config = dict(
    num_classes=13,
    activation='gelu_tanh',
    head_dim=16,
    qk_norm=False,
    moe_every=2,
    subsampling=2,
    pooling='class_token',
    lr=0.0013,
    steps=8600,
    epochs=42.3,
    lr_schedule='constant',
    warmup_steps=430,
)
Rows from block 5 of a small sound classifier, named by matrix and row number. Rows with one number within an expert belong to one neuron, the router's apart. Each number is 500 + 50 x the weight over its row's rms, rounded and kept within 0 to 999. All counts start at 0. Numbers have three digits each.
Before each expert's rows are labels from the 100 clips, of 14976, where the router gives the expert most weight on average: "responds to" is what is common among them. Only what is clearly more common there than usual is listed. The data: synthesized solo parts of chorales (CocoChorales). In brackets: how many of the 100.
# router: router (model.blocks.5.mlp.router.weight, 4x256), inputs 86-171
# up: expert up (model.blocks.5.mlp.up, 4x128x256), inputs 86-171
# down: expert down (model.blocks.5.mlp.down, 4x256x128, transposed), outputs 86-171

# expert 1
responds to: flute (82); note C5 (35); note B4 (32); note A#4 (32)
router.1:497478512517425470527525496564385602495554545575515438572496516585524517365576474554429642445540487532585452480470556592465585506459536521493416564562451563537530482626480501462542488512410506491601495552508562511534419523530488531404537512557576499522524530
up.0:510488433492399507586487528534544362480538501306566484555541531423535483642423521494482417516497531481550537569555514474525514615555478471441479513484531416544524514473494508566491480511502508568446609523466526513498502447444484460457452432522536542518520515
down.0:416456455476485563552471497426560428512432497462561529414519597453491440566417590472533484459431436460539556562584503420553420524484486497465481411532567438522512483458496484540575499470544520549379375478532387441487434405417501469508531418506562417441456440
up.1:580478436495506463507483440493504448542471436354442499535471514459481505498541493405490432539548475480362509420491484504491503499589455455513671474444464374455406540447439537591519490475495507507488513489509515550517531537520490492597473573475551506486481543
down.1:523446492585525529485518484597445517489520432512479631527466548513504520424540466462460476509498484439466522448498473541515538453432519548519490521496476553493490492511521586516555438467495523480621432605551566561528432496544592587474511518473740535482476562
up.2:500499494463494486506460492491578431473437476403506500507478451432504501585436478514526426523433541435466455475556492455464481542511426445479559423427519467452479480373485462563474489497558500575456494456485472537495683467461510442595470514527613515524461490
down.2:511499505475418511464524487571472521496482496595544482442528498509526552389540527628509550479560521550495467439497567546543552492455549534511457538487472511480494493502572468496499505487497530492518473484501524526540432546549554477409518488567761516556530545
up.3:515483474485503494566465494506554428477444445368488568516467436374507495566460413507528387515454519482511436480529462480476496547529469487461593445432510488420463496393479513536476484520524534571480507485514486564497603479446506462554494532499602500517488493
down.3:548463552458451527489533491590424574545511501559542508499489476505528591430517492630538510467509500551504475491474552533605572478428537541554419554497453560501526446514566501431455519530482493468513427487524533538543421516562579467382568471506689466521525525
up.4:574475496460543476553472499429602443491477450426446554451491464427465483605499483423494412532497468484486524467532477471490419533569462450490627411422460413470445468379458539540460492487551525555389521536467484547487536507469506475615458519439570499533470466
down.4:491503566548419507476486530585491494492512513564565541506504543539509511447510535541506599522512446513439512376516549566533513469432545489529505531494487540508514455504555539504480472464511486523595474540519541532533404530533603516413552490536816492501470551
up.5:545454493554548499539458452484600381480452481358466586430438481446454445613384506503556420516439472524465493488514490413513464534515452468447548437431484457457448503402483515546503478511552511580476467476537370506478563481472490481576508501383537497533504457
down.5:549495575477439538418508522583529507526492513552605482505501473524475574471493536594538593513516493537413513436518584565594528464472528484569416587482491515518569483504546473512460514527561469548502442528547453556524388511549571515404578441494702500504466527
up.6:478606518496565454499467557537508532462499470483512534484423500532537449478472556502480507516444451539412612420550489537450529466503504489497622541501457504425471515477454484481514483425469471515480488570498523482470508535585512564623458470468469568598483582
down.6:587434501537507546452543526489494491510545488438514532573524465420448563539544436460511430511493607496507411580455518456493499488582553516556433487435599524576545514488543505481487479608573500390516575426517458559501571468476500441521562530511455467484479448
up.7:580500487470513483500464471484606438480449446435434530448443422436463484584442416478527448507437514502431483487524482461516483526551427489510554484431495438443469487393476523502446473532539549592470481483499428553489602495462476459567455502377544503548488444
down.7:533453551493405527485518483525500500547499540534556515527496524515492576454491478617532517471502451524459520440506546552609534496438524454537437500447484505483528460476595521450447528527525463503591449519509508542556377508552598469386570512517754457464504515
up.8:551449546618441473554461442509499429565404437460509538535448533517549475500425482482595445560477454534387462411466511466520529518531457453592466518398511487394426550537466509556491505470571538567500496478528465562577499439594506463569525598487450499491472509
down.8:485570456415613496401522556461575583445539561530479435545548447516435473571561537471458517510558608464521595552494476526447424526550545499438601450557533503591536460488507493454516518528514346440529540481480494462411539583398485515519523482499455493493508475
up.9:533504458487501495532474514481611423440472449347496552508479421406502470605449470489523392520473515487450490476546470479471465521554473462468592428436511457457480478394438493546485486488545491547473540524496468528490640485440510453565463509490653524508482483
down.9:558500541506399505444526540570449545538534549542529449504475499543490552432523499601497541494534463514451506453486537581605573465396478502537449583497477553492520478510545476469463509507492436487606453476512506554511413525535560513416578457496765480520518527
up.10:551492474470532492533466504477584447502431441383481518450452409410496470623453482477554444511468494474452512498520451447483474501566465436479574422429486469413486499382429500506505462477524478547457531510486465513478631468435483489563460503443644500508468487
down.10:546488524489432526446521529560462551514535541525541477510474498536483558462498500602516539507505478543442546457493543575589554471386529511536453569495485536502535502516574477470476502498495454492615437498523504548512378528545568509408552448484772473514491528
up.11:435500470509370480459490423536479557410458439458471488552486424587462525443538452460504470545527562468497406469488451491403496549511562497492498525478492562527474504588519491540471487544530528528463504484500573508502554481454502491482436587545817464567494443
down.11:527465609548480513514512525481425531583535529563568464492497523553504527489509534562487553433566478549521473455440568565569514482449498460530494520559442498517545518548562496439483463511525458471563488484526501490566465492540575526392544505547704509461531544
up.12:539466478522480495557479448554556459513442461380479517593477492443476507561432505457529348537495528494468482486492483475451527596556443420471572446434500527491493514434418504552471438503594482600475526541507498528537603436487517477534516551534619556513465482
down.12:581495539480501481474511539522483520517566531559530498499488428509493587435485508594485514463569496521456493484470554580566546435392532511543415527514466505501531505496528468478501495472489469443522452519513531549508473511604554510467528446537728489494474565
up.13:562520448453504481509478499444580410506433435410476514444487448398507480639467466477554458520483506498406501488521481449507437499578480481457606449445505434444469502368438497560505492491574497521438530507503455533492616489396493455567467494434609512477485488
down.13:520491527514432515482518531564462512502531532535524470494476510538497548435508505609483514501533446509483525440491524572563552488406575464521459565498466518466525477522566464467488496494507489475588450507517531546510402511556565501410559452548788484509522531
up.14:512516474541486496544498483504516463457492462365476489548463474440468499544470497501466329542500500493457493473510496488433532555537476467505600479459480438474448506502436504533477484493538477554499536444492498552503622442535472456595470575485620553539497499
down.14:551464573498485535500557459492479574535522489542494576547486489504514596479533453587492464453503512487507464514529468519521523481396558604520480491488446638504512568457568496447455498539484504491521419554549557538541487508481623513450543469572721442462492570
up.15:574476442458529514446480575531526491470460493484537491613424462375481570479530462486493493516504563510496494499445538535508513632635462406595502529461501417485507496519502485449486563536481435566512522415442529542505503501570496477505555507418527516583438480
down.15:469590557562472480535512542414493460548544545448488512434547505569506407579461541469545483568492514522458509492598485396492481428470494548483506508489519590451521531484495453552475446442550559458502548558535469485487578501543522504596419461552431568486565554
up.16:586570506511531486595500493496602447527469485365470541465448371429553492569487448491510488504480494512485526498525459526476492463585505466488597505423516475443488540454500486520494471519529522519501523484506491606513624488506523493601445506454620523527521524
down.16:510433493492426505514502476551407506578515513550564531478524507498483535496470588544514511452519475546556493512494539477635579482398490537511423498526475526515525482503544526491551518519513498476536392495492560480506405506561576495386540464503705460489550508
up.17:503534453461501495522465487495561425489439432391491522517486432386484488587435476528526340521448508492476514519578488471463473546544468464442566495436513475437478500385489480516458477486578485566414546508494499500505639464437494480589453494519610528537479516
down.17:596506529527461480473528525573458582536565517566475457494525469507523549489549490598489551507539502521514500476509540628547534468431506538475497583550447593551523554517500508520520477511483456515569464561574543542511416526547546554448527479536706512501524563

# expert 0
responds to: trumpet (98); note D#5 (40); note C#5 (40); note C5 (26)
router.0:476475486560513548569508497471470414477593460345470493466521553503429475552496552517442435502559484516476554524570505525588477526496536537422603533547527416613529506484589522613521517492582513513527438534536475556490410452482523517505499397511523423473537469
up.0:612503487477367482464522479558484522500432524596549477568476476561500554409478462558589530503517507495527437464399544470516527522508499464541331521379502528451473485567451510484488510534470516528551481455499514469508591549542459438424626576475655530547487509
down.0:394523489490521472575477564473485514389595551423497498594495421555537434508483500468400522467482482523548579515582452546475523539546538502461534419558559456467504462516468479503441559464473488496502490527431555517474487470480500455540466509512663466477534465
up.1:508543506371532476463512524577469577487500562580525429538488421525562562420582470619475620463458509516552479497481507589467551464447484501478454529494494518442540462508512457393468549531370463507564500538434602513482484529539501536425484471471561502540500550
down.1:455472459559515564601515401433500446515491478406521549456495554470494444589407558425497427515493496519540517531516464390509439555507457542450544384539537486567486555490482496519536467459477518464515487485537454461505519459484506508572499497512559559502530447
up.2:463536565476454460537511456558483621506480535600472479533484479582610550446540438595513582496425512505531451494518464592462534444458522561495475525521406647492521507509494485434390507519419572493530544591511531528548493518524490490457478531540578536471490555
down.2:453506435523515525490499531489446495512517440428506522596465537483432453535468515361547394485523568543495558517442456437478552540540504485537557440548562503583506493544433553468544520454497486465506484432447528509495507502453479487578526577451415544541537446
up.3:486582433429414459407517518562466557522429510623570484528495431573565546423501508494557580489492534514508488490418508462474541433485524489499369529448519532434456489525427509498524510491445453463476539496495617430501601572540465504430517535450636575504506590
down.3:444436509487556451588460462513425501397566529467433533625505417484531514443466432465416503496475545447562475519552475508495497538554477500451551437473507482479474523466546529471394513490520523461450486490446568491455569493487488420513475529525715438497466499
up.4:496523563472399445424536510507532538509516580609559480575563503554498554493555526560530487503528532498523436488516541517513489468447553517520418491474549542549546445496496507528443542578540481496500582541485517474535561549506506434436544550573554518433500478
down.4:478477430523572571552461490470458486465521547427489492519460579501427438568456570413438395522542487524546576502444484498494525569514452510454576423574497477608476546501472496474489488417448468463534434475417533476448468523503490560612444500455553574572504468
up.5:536554503522373443430545490530481541555459544559569579518546445581571477488514445448550579447492564532456480491467498440430619479525504509509390507403550567405467514554361502524513462469507505444495547588524533515559597539508537499505494602473582550482494524
down.5:511412414433546453498438394498443453461486443424496458593503485489488533447454534404494477502501547447523468488431538473519462475563406483505532446474547424535521509496446530495513511480482503506450414473447526486437537503485425462479532502436733488484460439
up.6:437566502419449478455542433533462605527431544643490475518470441580489578419569463502568646492501514524522447465401467461478549499430531539552454468493483588435499367550498512396458526527424511496571487460451546481509512571459471447459517584464589515525474481
down.6:509535482430515428428517511558456594509463559555401437516508375473493569463572378493549516531510580599500514525394449477483490415502548508532544521516490581508489577479477554417408453500461515453455580449462557530513530584421443453446436534454582449471492499
up.7:584563536444483454467518431571511587465433527648526514494474400552566554384518381535545600476474509473524424444402515536452527466459452472516426563434502557377466479550420515413426489538394498543511534465513575485490574536523484483412527580430565577570476510
down.7:463510518542520480502493473508423578485481508544426509543480409568535487444560365479495609521438573422535472546525432480454513441504549529497522518500522586447510575514545511444407473522488584431518479536528516490504527549472456523519392524476594432457503499
up.8:536515474472446489432506456554432553596424501612505514527431403500497595432513400502589605493472506612453443493404516523484599514507475524558395596432528505386443475591453529443495549525412513525556505426475521530570514525579450493480527613410631508541448497
down.8:476552485509455501505560510417549503427541596477448523572549440507476474536518430536472489560519526464516537553607501485497449590568553515420540458490465534490473514443582476544405531499606512448487637516526524474504576573486480443532384482574619489503548550
up.9:503557496468372468380546485523521585519431560604526544535472432566595542461517453496552647439459525515446493489446493463461556494519498462525398473439510585397495507535357499429470494504453476510495586545500583503517619549503520490461515570447650567510485514
down.9:448427472507518537487479424552437423456482485477489502511537397466508527440556463484439561489523545453506470487497512445469481475565470465498535446466559378488531509467599528526475566473508518493445481447432565514525527522457500486448458504493737417435397513
up.10:561508515551504410488509524456544500555510467487431564553456459478484542510436522470542465536543509460393555480436462510518457468588528457508491466527451518524488574507501556471553453430563448465448589445542493546512640487533552521562533515483497506541417549
down.10:420505478428488479467466542568474506497463491569562458525611503520601437422537485470535518474447552511602425512526536466437484454500554461454495539467574538479500413528430456501512484524448576463457537529492467448473453548397438404393471459528402463419558497
up.11:566494544489460478412496565497515548503454597672530507540501437528549490436503490502561598474459501436512436387439488522464536438497498433522372445417475578431483500497415487434502500507412462487491559536482530475502528562514534493414513565490637505495478527
down.11:433461465436553498535502470510491527397541554442400448623498394448506539434567424463388484494482525404530559541558474521498491501585555468508532460500486426513492490454556535437407606508506490408437447483444533567507513506423464406474450513472561415426488491
up.12:559494486456476476470478478534428544537436448587486458568417433532512579421495367542567577529456501517502427490397512563495576483472468482564394591452490530367458504597429503411474546541384508535569499443471532541523500485539450479448522573417579501545450509
down.12:459574541543487485536585532393485541494596574470493520506591493538483472554514469424475466480519573415529533574549433413461495515542555569474567468520529561519534571502526480515390517493540503387460625524515556480528577523471511505567399482559551515495585518
up.13:524534533521466458532464517517455564531463439573488534555457511584589499455490438548607559535442473504484479465472472584446589441484547500516488562481445656357444528585364512454480492454404544478537529574561522487549500502539482506545486591527535550506483582
down.13:538443483478500550518542472448498478481528492461570550557570529455421508535514504383513423469531585438574460578461518390490441546586507532517522463487596457580569505512493563510487483557542497418413549446472507458502533505420502457461574537523434463504516409
up.14:527521486408427469433520418548510569540419491639534489509504361544540538450535443532602595471490529486504444467419504513467513487496492496538345464423537544449488496540394486435490508538405492498488502503489552484517586554490482472437532598460663531501474503
down.14:471535474488485467454524475499418555502486509583434434574489328537490552449594401501500621551502522428505495556466435521450517455526526481506482504499527532380485516523509513451484489502500504488546486519465632466501592547459428525497421595485765456470481488
up.15:544509491456507455509471516556465531483488460586504436538428507549547525411506456545508575539476470575527445442425533578489552468460474490531468591494449501380438479574423517430456532483365518509579502497454525486499467483583415489441510533403506535558487513
down.15:472469504542515580595546436411490476510519475417516563525591515479505468582456469407538430507493571429567469544538477394498435557533528582489556384501578550580521555477513486504425497496510552426433535507518497519516495493444533454535469506580518539495556479
up.16:495563504469431481502516470562513541516397451569554507499448399535554503454522421501574609535463477542506443450474498481429516501467507446576406568433505547364475495573344488444494511542436538530506499514497537446524613503499463490449538594474624608522502501
down.16:361492502525518584515473524524443522425515549544505505483547464544468422472524465563439556540420475434574518527593492472428544560492556559415516529529513550414490512498547459499449525519493534490548470498510480401454522546434476528458408479507616402510538457
up.17:560542543464482491404510450508487560571402521528529589500522341542509523475487428509617561443469567456427513518471489504517592421533500501562407531391576571425559510524463486425458503526490453481487449508517524534541651540524571516558505589457570502509482553
down.17:482429368485577530465453433512437457493442491483392424519501453462452559435469514504476503528511481487451532482371534437553515532506465566461565411507482467441408504403564558497523528410464520526505458383443498531497476554470407468486519487492669466510450491

# expert 2
responds to: horn (32)
router.2:465507536491527502539455476490580563364445529576490535525484531448542511416536482524476445553458445437568429403496459520399446575517523405520549524444409522434412497472466467416371494542516538510482587481492505445472515517457515439477477603535491540515543454
up.0:384631485503380452451570557449476507512492478488535541495531478592471499466482493513545592470476546441440523509505436483458567441413545589494386442512607600483543440590531481489567439450471454508503565443491527534515502438488527537555423463543575491492417558
down.0:495561462586469491480527515492399498631529524497460562475521506498519465551425548410528446417559555567516541577475472400487553449480449538370472529513532558495478547485426575585644493463517467454484524567627529482532625514512509578566466587527435551476605518
up.1:490521436515434443480499516544418515557539403450468464505478543616461525605464522507513505498549519560417579479454483587576556532441487565515523474526527545498482511536482517584587467419496489525555457551530534577528454473576489572583486407493580494555443544
down.1:494519475416540494475537485475503508444523495517559515528610495531520462501541520448481472404549590399615456524497495448416487506557481530423500517491567515536583496477401537528539508557479463439385561556484579417434578530395512503427508523556395505504555440
up.2:604437479545467495482491470482533409495554485443536507578523473426432504527475446526485505471521571488444460475499484544483564533515473463456477452402466504512438531421513520571479388469595512499461458503497487688579408508515543456545397506536556517471504530
down.2:630459476537576489494449490564524438487457536505458531540449466503456485510483535467581505616518464517424504467467565457577443518567503434524480554410462477383415562458522531518514496465560514438522496427522464444411602553595440456564522498470507509573500579
up.3:541496435485404459482541535459475477573517487479445433524557490571422529487480525527478635464573494439469505521494538524586511536487437539448457463571475470636504468511511565600580495504506487588579507560503500516553404487509448513429547425492595468484510495
down.3:447541523533546488548478440508432463458489403427515484569525515558587392480487477476538497479476571474546424522596454493397538474525481470466516510473582558509514513511441383547504454496502544494476496541519522427484504443475458446578416565579333544452546498
up.4:554528451527451490491593498559514547499563468417524461581580503506519547518528514545554517502583610498475532635500464531536535457519491544523506579489684568568495541492487494577432498494607453413543536549488547561550519453572486526497459513521574511473514445
down.4:567521471399462470518508546478570503477536501534437460471502476564499540518465493548447607474545493460494514530485515538516463553466398542428478568524496420519478489458417485542532473454481443516470521542491489473470533490535398486516493490535572561514492481
up.5:605483489522428490536520474529511480521601460357561446575514504519467499588490485512491551450583559514443499528447485569520601498523426526468501494490561563528522617495435503550455462472558463516516442584487560668580437446515500525506463476494595511481531462
down.5:619503458492512479499474461554535481465466443498402477583477416593552482443472466501568566584504532428488492545536535522543469475576453440439446621462493520482479522505484478558530490512566546438545538551568454442493606514555393493538494524507503521503512548
up.6:483575411472381454420551525534397548560474443453487411541499479565449543407453491501531621473492510505392556503424468547497629433475481512488473571502530542487506462602486492551552466479473470501587480475487517529586497485532457540561430514466617537497489527
down.6:525549567598507490542483519484499480470635612494449458453537570546492423527464576534423511508631482540547511520514526541482484537423462469401510532605485485551480471530477444553507434431533431461551542497551446437428512497567498514554482467592479583531594478
up.7:471555429451392488405541528488471473546537485376531456518522470571448535547500495527497590418558567525401568529497511549593554493548504528475436431504530489571579493542580499574581501498530456508557514505501503616559515510496530546503509409482602463534492557
down.7:542527533528458435495433465482400527568473438436530459490461448597539472489467570551552628503452472540495477566490502530485548364471440470487421598529481570523516522551443464526544516547497496464538485556577475437545500395548450546532508573443440478440542511
up.8:415555472464472473467532510509490473468487492494488443557594462553522509382499463567474545481471502445493499469540474635461531429448522492449414499484571590485569467514513446480516489489457501502558566595437544520512442482479509489439398442578528530428491574
down.8:469514438621511486457512505502416487526475476483472559548511517483466449543510501355537401509540576518486519540447433392443518485570557470488550465465563535504415565496479547566597503455545508435512538446527525489521589533473474487607483610518455538490538506
up.9:472573451501438440466499483528471491519553381497494496479564524637461493511481528504543553484596535566450519461504484531512507477475511566474495528518560534514479468535463552650562414418516506527526493598542492515534480507536453525503470430502570528531500492
down.9:534541477475559544493579492464507485454544498439483502517488484473530508537526465449438445401531581473566510599519429474446516511609452472406502530439542458526543585439519470521537506525493463370478538489485540492462619506464512497587430514536354512500593488
up.10:535489419552389454457521508512481466511565518452486502569533496557409513522475512461462577471592506510433559466523535546607541565549493513454420453490460457607461495481515586625563495449558475504596516588548479556553400541548497487460512483472609530493527531
down.10:561458495497537555481463465533468425481523439415533475551510486500520412454542431482487550448529569520533422510553538560411545455608458436473489554421522422567559474507481462574533457516521505425497452543507491499505488497500500468523467563529436518461494499
up.11:466530533526519469502495604459501550470475547473451488539448467462552497440367531429458407464453459363447645511469446557515551476531439380554463466505468473508493447467468440464486544436509409471436529465457525505486554408565541507586460534506425590477458551
down.11:535502502519497478494531513460477541573496487447463475470434464531390575572466567473510445509541451546393569493388455493602511480415485547595472441576489536540549525518519538458531492485482412532553472449484511556481546445533555567538596473469497516513439491
up.12:463556499484445504407556590491505495496562520408563392520503480525505518514503532534531585452488601465410593596481482521484583428503547528478475493559535557590576528488490462507468508425518397450450479503506558542550537500421521502511456388503575498461503504
down.12:580541469443462444410553505470511482538507497440483446554552533523501558480509570455515497517565567456421536562439509456492476453510503451463484525495496469556544511471469461576527450472536406410408577541496539506547592470572470475526497507555399536399448543
up.13:402471370505435517465499501490494425495507503407482448540546481476498488491514467474436518486508500494486567511543509534536522499570567424419480467450513465562495487478549491551524528468536528448491534538461505562560415557432488442463410515539574533400582544
down.13:525414506540513509456426418518532425464506530545558609545497510453437449460583460409529496522532541518547401415444540419443437527556539438555523466404506473461445556515468576472506477531500542524462453405460528473421522590441519431459565549441560453587500487
up.14:540452498555420535513492481517486491463516470489482529534494480528524527477440384533601556475446535468473489512509526518564565538506460521525378484376541552506438435530519520524444504502514549513584456493551447577561483462517445409476476586447559519471464469
down.14:486419491540574564510465423526548426436435507537471620475513497450542465484505441466527422549479483498522430434514518382500413530554544455489544443393488494431398531388583542492452507483525615463452479438509461484473547566464510393483469522523512484517529528
up.15:484511502563367449428511518478447426486489455498509456528522548570500478340483514494536516468493492410386507433501506497502563403470482465534485482402480515460441450498494505637513496383560511519523432518508492534559506486579501438527458539487560510407467503
down.15:444541429497621540445552490524502523403488538503470584518505445443531524485519491477472395421513539503488566538516418447487480479592552468433552430435553522495475524405561548476498538444542477374462536498462557484456610582468544471560476526536419514462506510
up.16:614461472520473512534504406536543472514576420438524487506573477475405522512461497570514522500587538507492447511472512552515519532419413503493465608485568551489481569475462517585488380535626474518511456587511564592567423453548520533514424451530574541549543469
down.16:568481465561506510565440557490532401456538501466403522523455497500486422469468484520476573573535432501446512523550545519498449566527484463414537574486442432446386499456528519555520495391534505441524543462556432467459516530583432454595455501549592513522515570
up.17:469530435469399474428540501480425518547509382434474504489513411585441530509489458451535631429521535527416556569492487499494566469468482602490448483518586533540534424554503550542564467467499451566525473535524503583549463482475474554485455493439655459470456470
down.17:513569553554491472558434479536476478483519465372482431476487479568544377434480576515514563584566480537485507565551518540466522418489508400459465605535460497544514504557448417555479425437523489451468480552537477489438514409568474526571447525558638571483578567

# expert 3
responds to: tuba (100); note A#3 (53); note C4 (42); note G#3 (41)
router.3:548541476446519484387508525481532471620422476510514528445500418471509498572431497438650506497459568508374538559469480403515502437526431523561445420439579512431507509455470504499530502464498450485423491445469469486504701513521483500580487522429460523495423522
up.0:485461510499438541532522485497525490432601559418490491585511476430415535465539445581363541482517538473579472521583512605522524597498465479455539510531502492657545468488619438507448466565600468567537527506467549628539421467491581495471453438576565456530483457
down.0:555543498536455434511498535529470511608474539515437470442456528540465485523489538440571457605560438603481524485315533439513520484449527494544510598533433541508473524564370600506597424469446454541525521443589464484473557514501468509506607575500441603541497506
up.1:491484510535450496624475484530514485392525498451493479509451562479487467432508465535356548532486443494610445420509523581445493595441515469451558580534394462523455505515498463479442427474472559548551525499517527549497270439519511488479494464564587572575492507
down.1:555483494545478460576510511498528536522504513533358478467473563475503506504569413593439451531553334522531476451522502533481439556574508467458544569526383479504445502515538528565530528538476552572538569550541442488540509510526444518504506563515454502505536507
up.2:483423529542420498581469425507499506390541509465514519507438567512448497445508468514373561498502445419548464439529505585500507609469467457494522557495443417537491483548496477481395465523518526598576494488516492530505339473510521495435463464522613438539473385
down.2:527442509551501471557496551513569526499505557533415486552484568469479484531556406578421470545561332508520480422523506578462439595569500363444534502498417483499467490484538478538534505521539513565539588570500471519523447539514511508524511551571519506497507506
up.3:542416523513524539586426464516496498416523537488489453499453534515442466427552507517394500560524451479599468452513532550476458574500554451471559557546344476549493522493573481460456453497537546496518473498564462521457288499482509509485530432563487431543499490
down.3:505477521573468461520528507541535539473524561534458533570511580483481488472507434548450399484525409521509484418496541536463493597545488470487477552475456492503446441536458540547499496544515493596573585540564504492561525517525509493481543583518384560523565470
up.4:421589528533506536518460495562501479447520484503534551449471495518515438411554487506444587552519484516527461411617524531395532512488515516472556545495473450491480411531506501541500465436475552573509466511520506503468405563517554543522430512564551529594477528
down.4:500579500578566413433484547478504442563529525501527533481562522516517436517528625397546502454585584553454473454461524427443495392490523475490539496473558540517489500493415509605640484405540449444450574490551493490475553551469557478551529534565592574434524562
up.5:514476533535429513580513477485524456433612538451496460528463507459476485432537450453364607509550475415579487473522522604483510529601493433464485555536388402562516569510557462506421448471585533463448563483489529563516246474504533479461413477569585533532491520
down.5:516518514537520447574507478540512583461486511528344527546458493498559521445535379531493433534499462541529464479466439514413473543545535504468560606525440592515461503516488522499481438544471542586541576529564489526540585503496477526496502572505492550536504500
up.6:429567501502503524516509521534462580484527477548457475456476517580504468426559496547431612531505433522520550483559461612415563509471496522452578551595430518453479442599502502478480432430458529536522480559480553483502430570523483570521402482520546527566496507
down.6:487635507483624465474513540482560475520459518510495502394509470541518478511468643449559512527525509517457575492488464431526424379419552489471538555493514538355524571479491468539626506440541451503453531489544479458416548491475511539532556419535532501492510559
up.7:480460520492491513522476479529432615450492537558426461483463435518444543461558456528419534560524456412538547499458474594535579555494544516551533565533405502520514573572585502436482480508487508538576418458534530535469471532519529563513416477487552408595501519
down.7:565493434464548438487472515447622472565459462506358485429458512451497476519546563542503416583497447550438530461505524451505401444531559535494558506500401493481422514408533552576616518485474502514468519529545398526490529516479416507520518480471500425441492560
up.8:429462533525386533509549459504440541451571552488563503546592525552416494446587509493374605487582491452509515467564556569479529580556517523531498522499488423575529455588546462567408505504591516464531472543487550524562300532531552478456468510573595526491527458
down.8:454491458518463512575517512530469533423580450502436458578525561547526458477507436549432490470496477514570499500536484599414514590541468501437483527578525507527483423549459445519469449486490560523520534597461540495551452477529434515508434505514446600519498449
up.9:472449502483448527526495504547483490425570550467516470581529470444472530411558438580393594491510562399621462492546574595497529566518501490447497541520483442626537495475619464495445482505546515504496502489470556588501298522496540483425463414572587444550483518
down.9:524549537592501461568528521488547525533520529500375528488435510523481475539481425485502453537490387596491525514456477478466481549543503477479522598533422538465442497540480546516490459513528498593548586505571455496525588487521458522562510542477526589542568483
up.10:471459544518479513555453438554488548371532520507547448515459566541502487405532519555394529510496428504595462384493535626492498561442524475533529580523416434536478461579502442452398489554492525579586490481495490493483349487543509513417518449518544489562516428
down.10:472476474580494467550532540492507514473531534522415497583517573488479497525546421506436396522579400484522508461515437528435461601591548421442551483493454513508437502499540505586535497503560499506537641540512534472540546526505511495548490574612436529471551497
up.11:464420539531404494550482498525452548419568531500542545534529547522483481443544497533379596512489447425615440432561542605465529565437467508512482543482509441541514421606502497512444501552472539529569486544481589510508312513545556530419474508524632467525522492
down.11:459474497516465510585516533494496548433569528537438481574479566494492471468555390620388484510538375523572478436545495605412469626519492435427530497577432479524480464552523461492516481508428519522585590567486526474546486515528489512511463536558487547522528501
up.12:395481520486543567539454515564510502442476530485536463478434552452597452454533452637433506502415464482603440504628483521467548528487497513550567544486485418456498462499620421458410520542468570580532440462505434460468418455478468478472505445511435415492513502
down.12:496572474492484380419542531447551492589485506502538541494509571502494500516479637380589448477499562527457525491402509385515475402459543568549501482499539543504503519502385572529585490503476450489474517471540491431490543524477469473488556523456500531444496492
up.13:469423541544405508623511475501458529437562567481520486499506530522469497458531507527389607507517454427580472426513517607492548567457481519504494512520450446591506486603522496474443495510463508508553506529496572529505271505539540521425458492544651517514523479
down.13:500445531560501489551499527528546535443541517552438477601505548502493478467558360603445448536529392503544436405534528608421457637551506432463489548496454493513463469561506478502455522551501501573537555527468505508545532500505490461480498561540490522545512496
up.14:441470517512496529569459527538512488403572504417515449596461518448514481432521494482354523514502498430562512498586514640454544562558479417472521541567438431577554468497559439485450448458537501499481545526429555520498330456506539511495402441606490534496434536
down.14:523511448522477440465519493551502539554452515537441513495517525506476511494504489449550430557538467586488501476397516426498465509516544491514465615501490556505473508523446568594626457517532495535534556491576486486537566522487449500468586554501300546494516484
up.15:460471572501453518560488484544443569420526528483535424538443516537485533443537460598371563485486455448564484477559490652492557558477500470526465565556409463528554488572572389451409505539518504535573483498480513539515329430519532512472484459554502471528445483
down.15:496499476589518478508531544517551529470489500495432570582523514472481492543531423444496414578555476532483507448473483473436445579598579465499529505479505555502459506506467553565536462511561507517533631544559494514528561536476518506530527588544368569501482485
up.16:389564516511520574564496541521456548482543472505498489441489509571504430494523484584445608487472454535559532542646439571430590513441495579448571547597508528456511430589527459475467472455467558520548462549498497463489424492489483563535411452532507484528516473
down.16:493612482466579438443510532473574489545445520545495507386512512517498486516486654422554510516527518517458571505459479413514422384425556528471542548495497516383514570472478518563635501446513447492408526489553466435442534521478487536500553431508522492473492558
up.17:493403515573418494634472413555412544457518528449470461538461494488510535428510454569418587500513450458552447471516498586496523565492480437507534575519416431544451534594570503535441479522517574542577496458531496566560374476528511482448492545546610458510511476
down.17:555515530509573537529539525480548466500541463507473543575516547441495553531650407507475518470587468599529437479514504537413437585672538431474528544485468458487516501487525517547493515521551562491442658523510542542568467457488518489533517558542538554534500488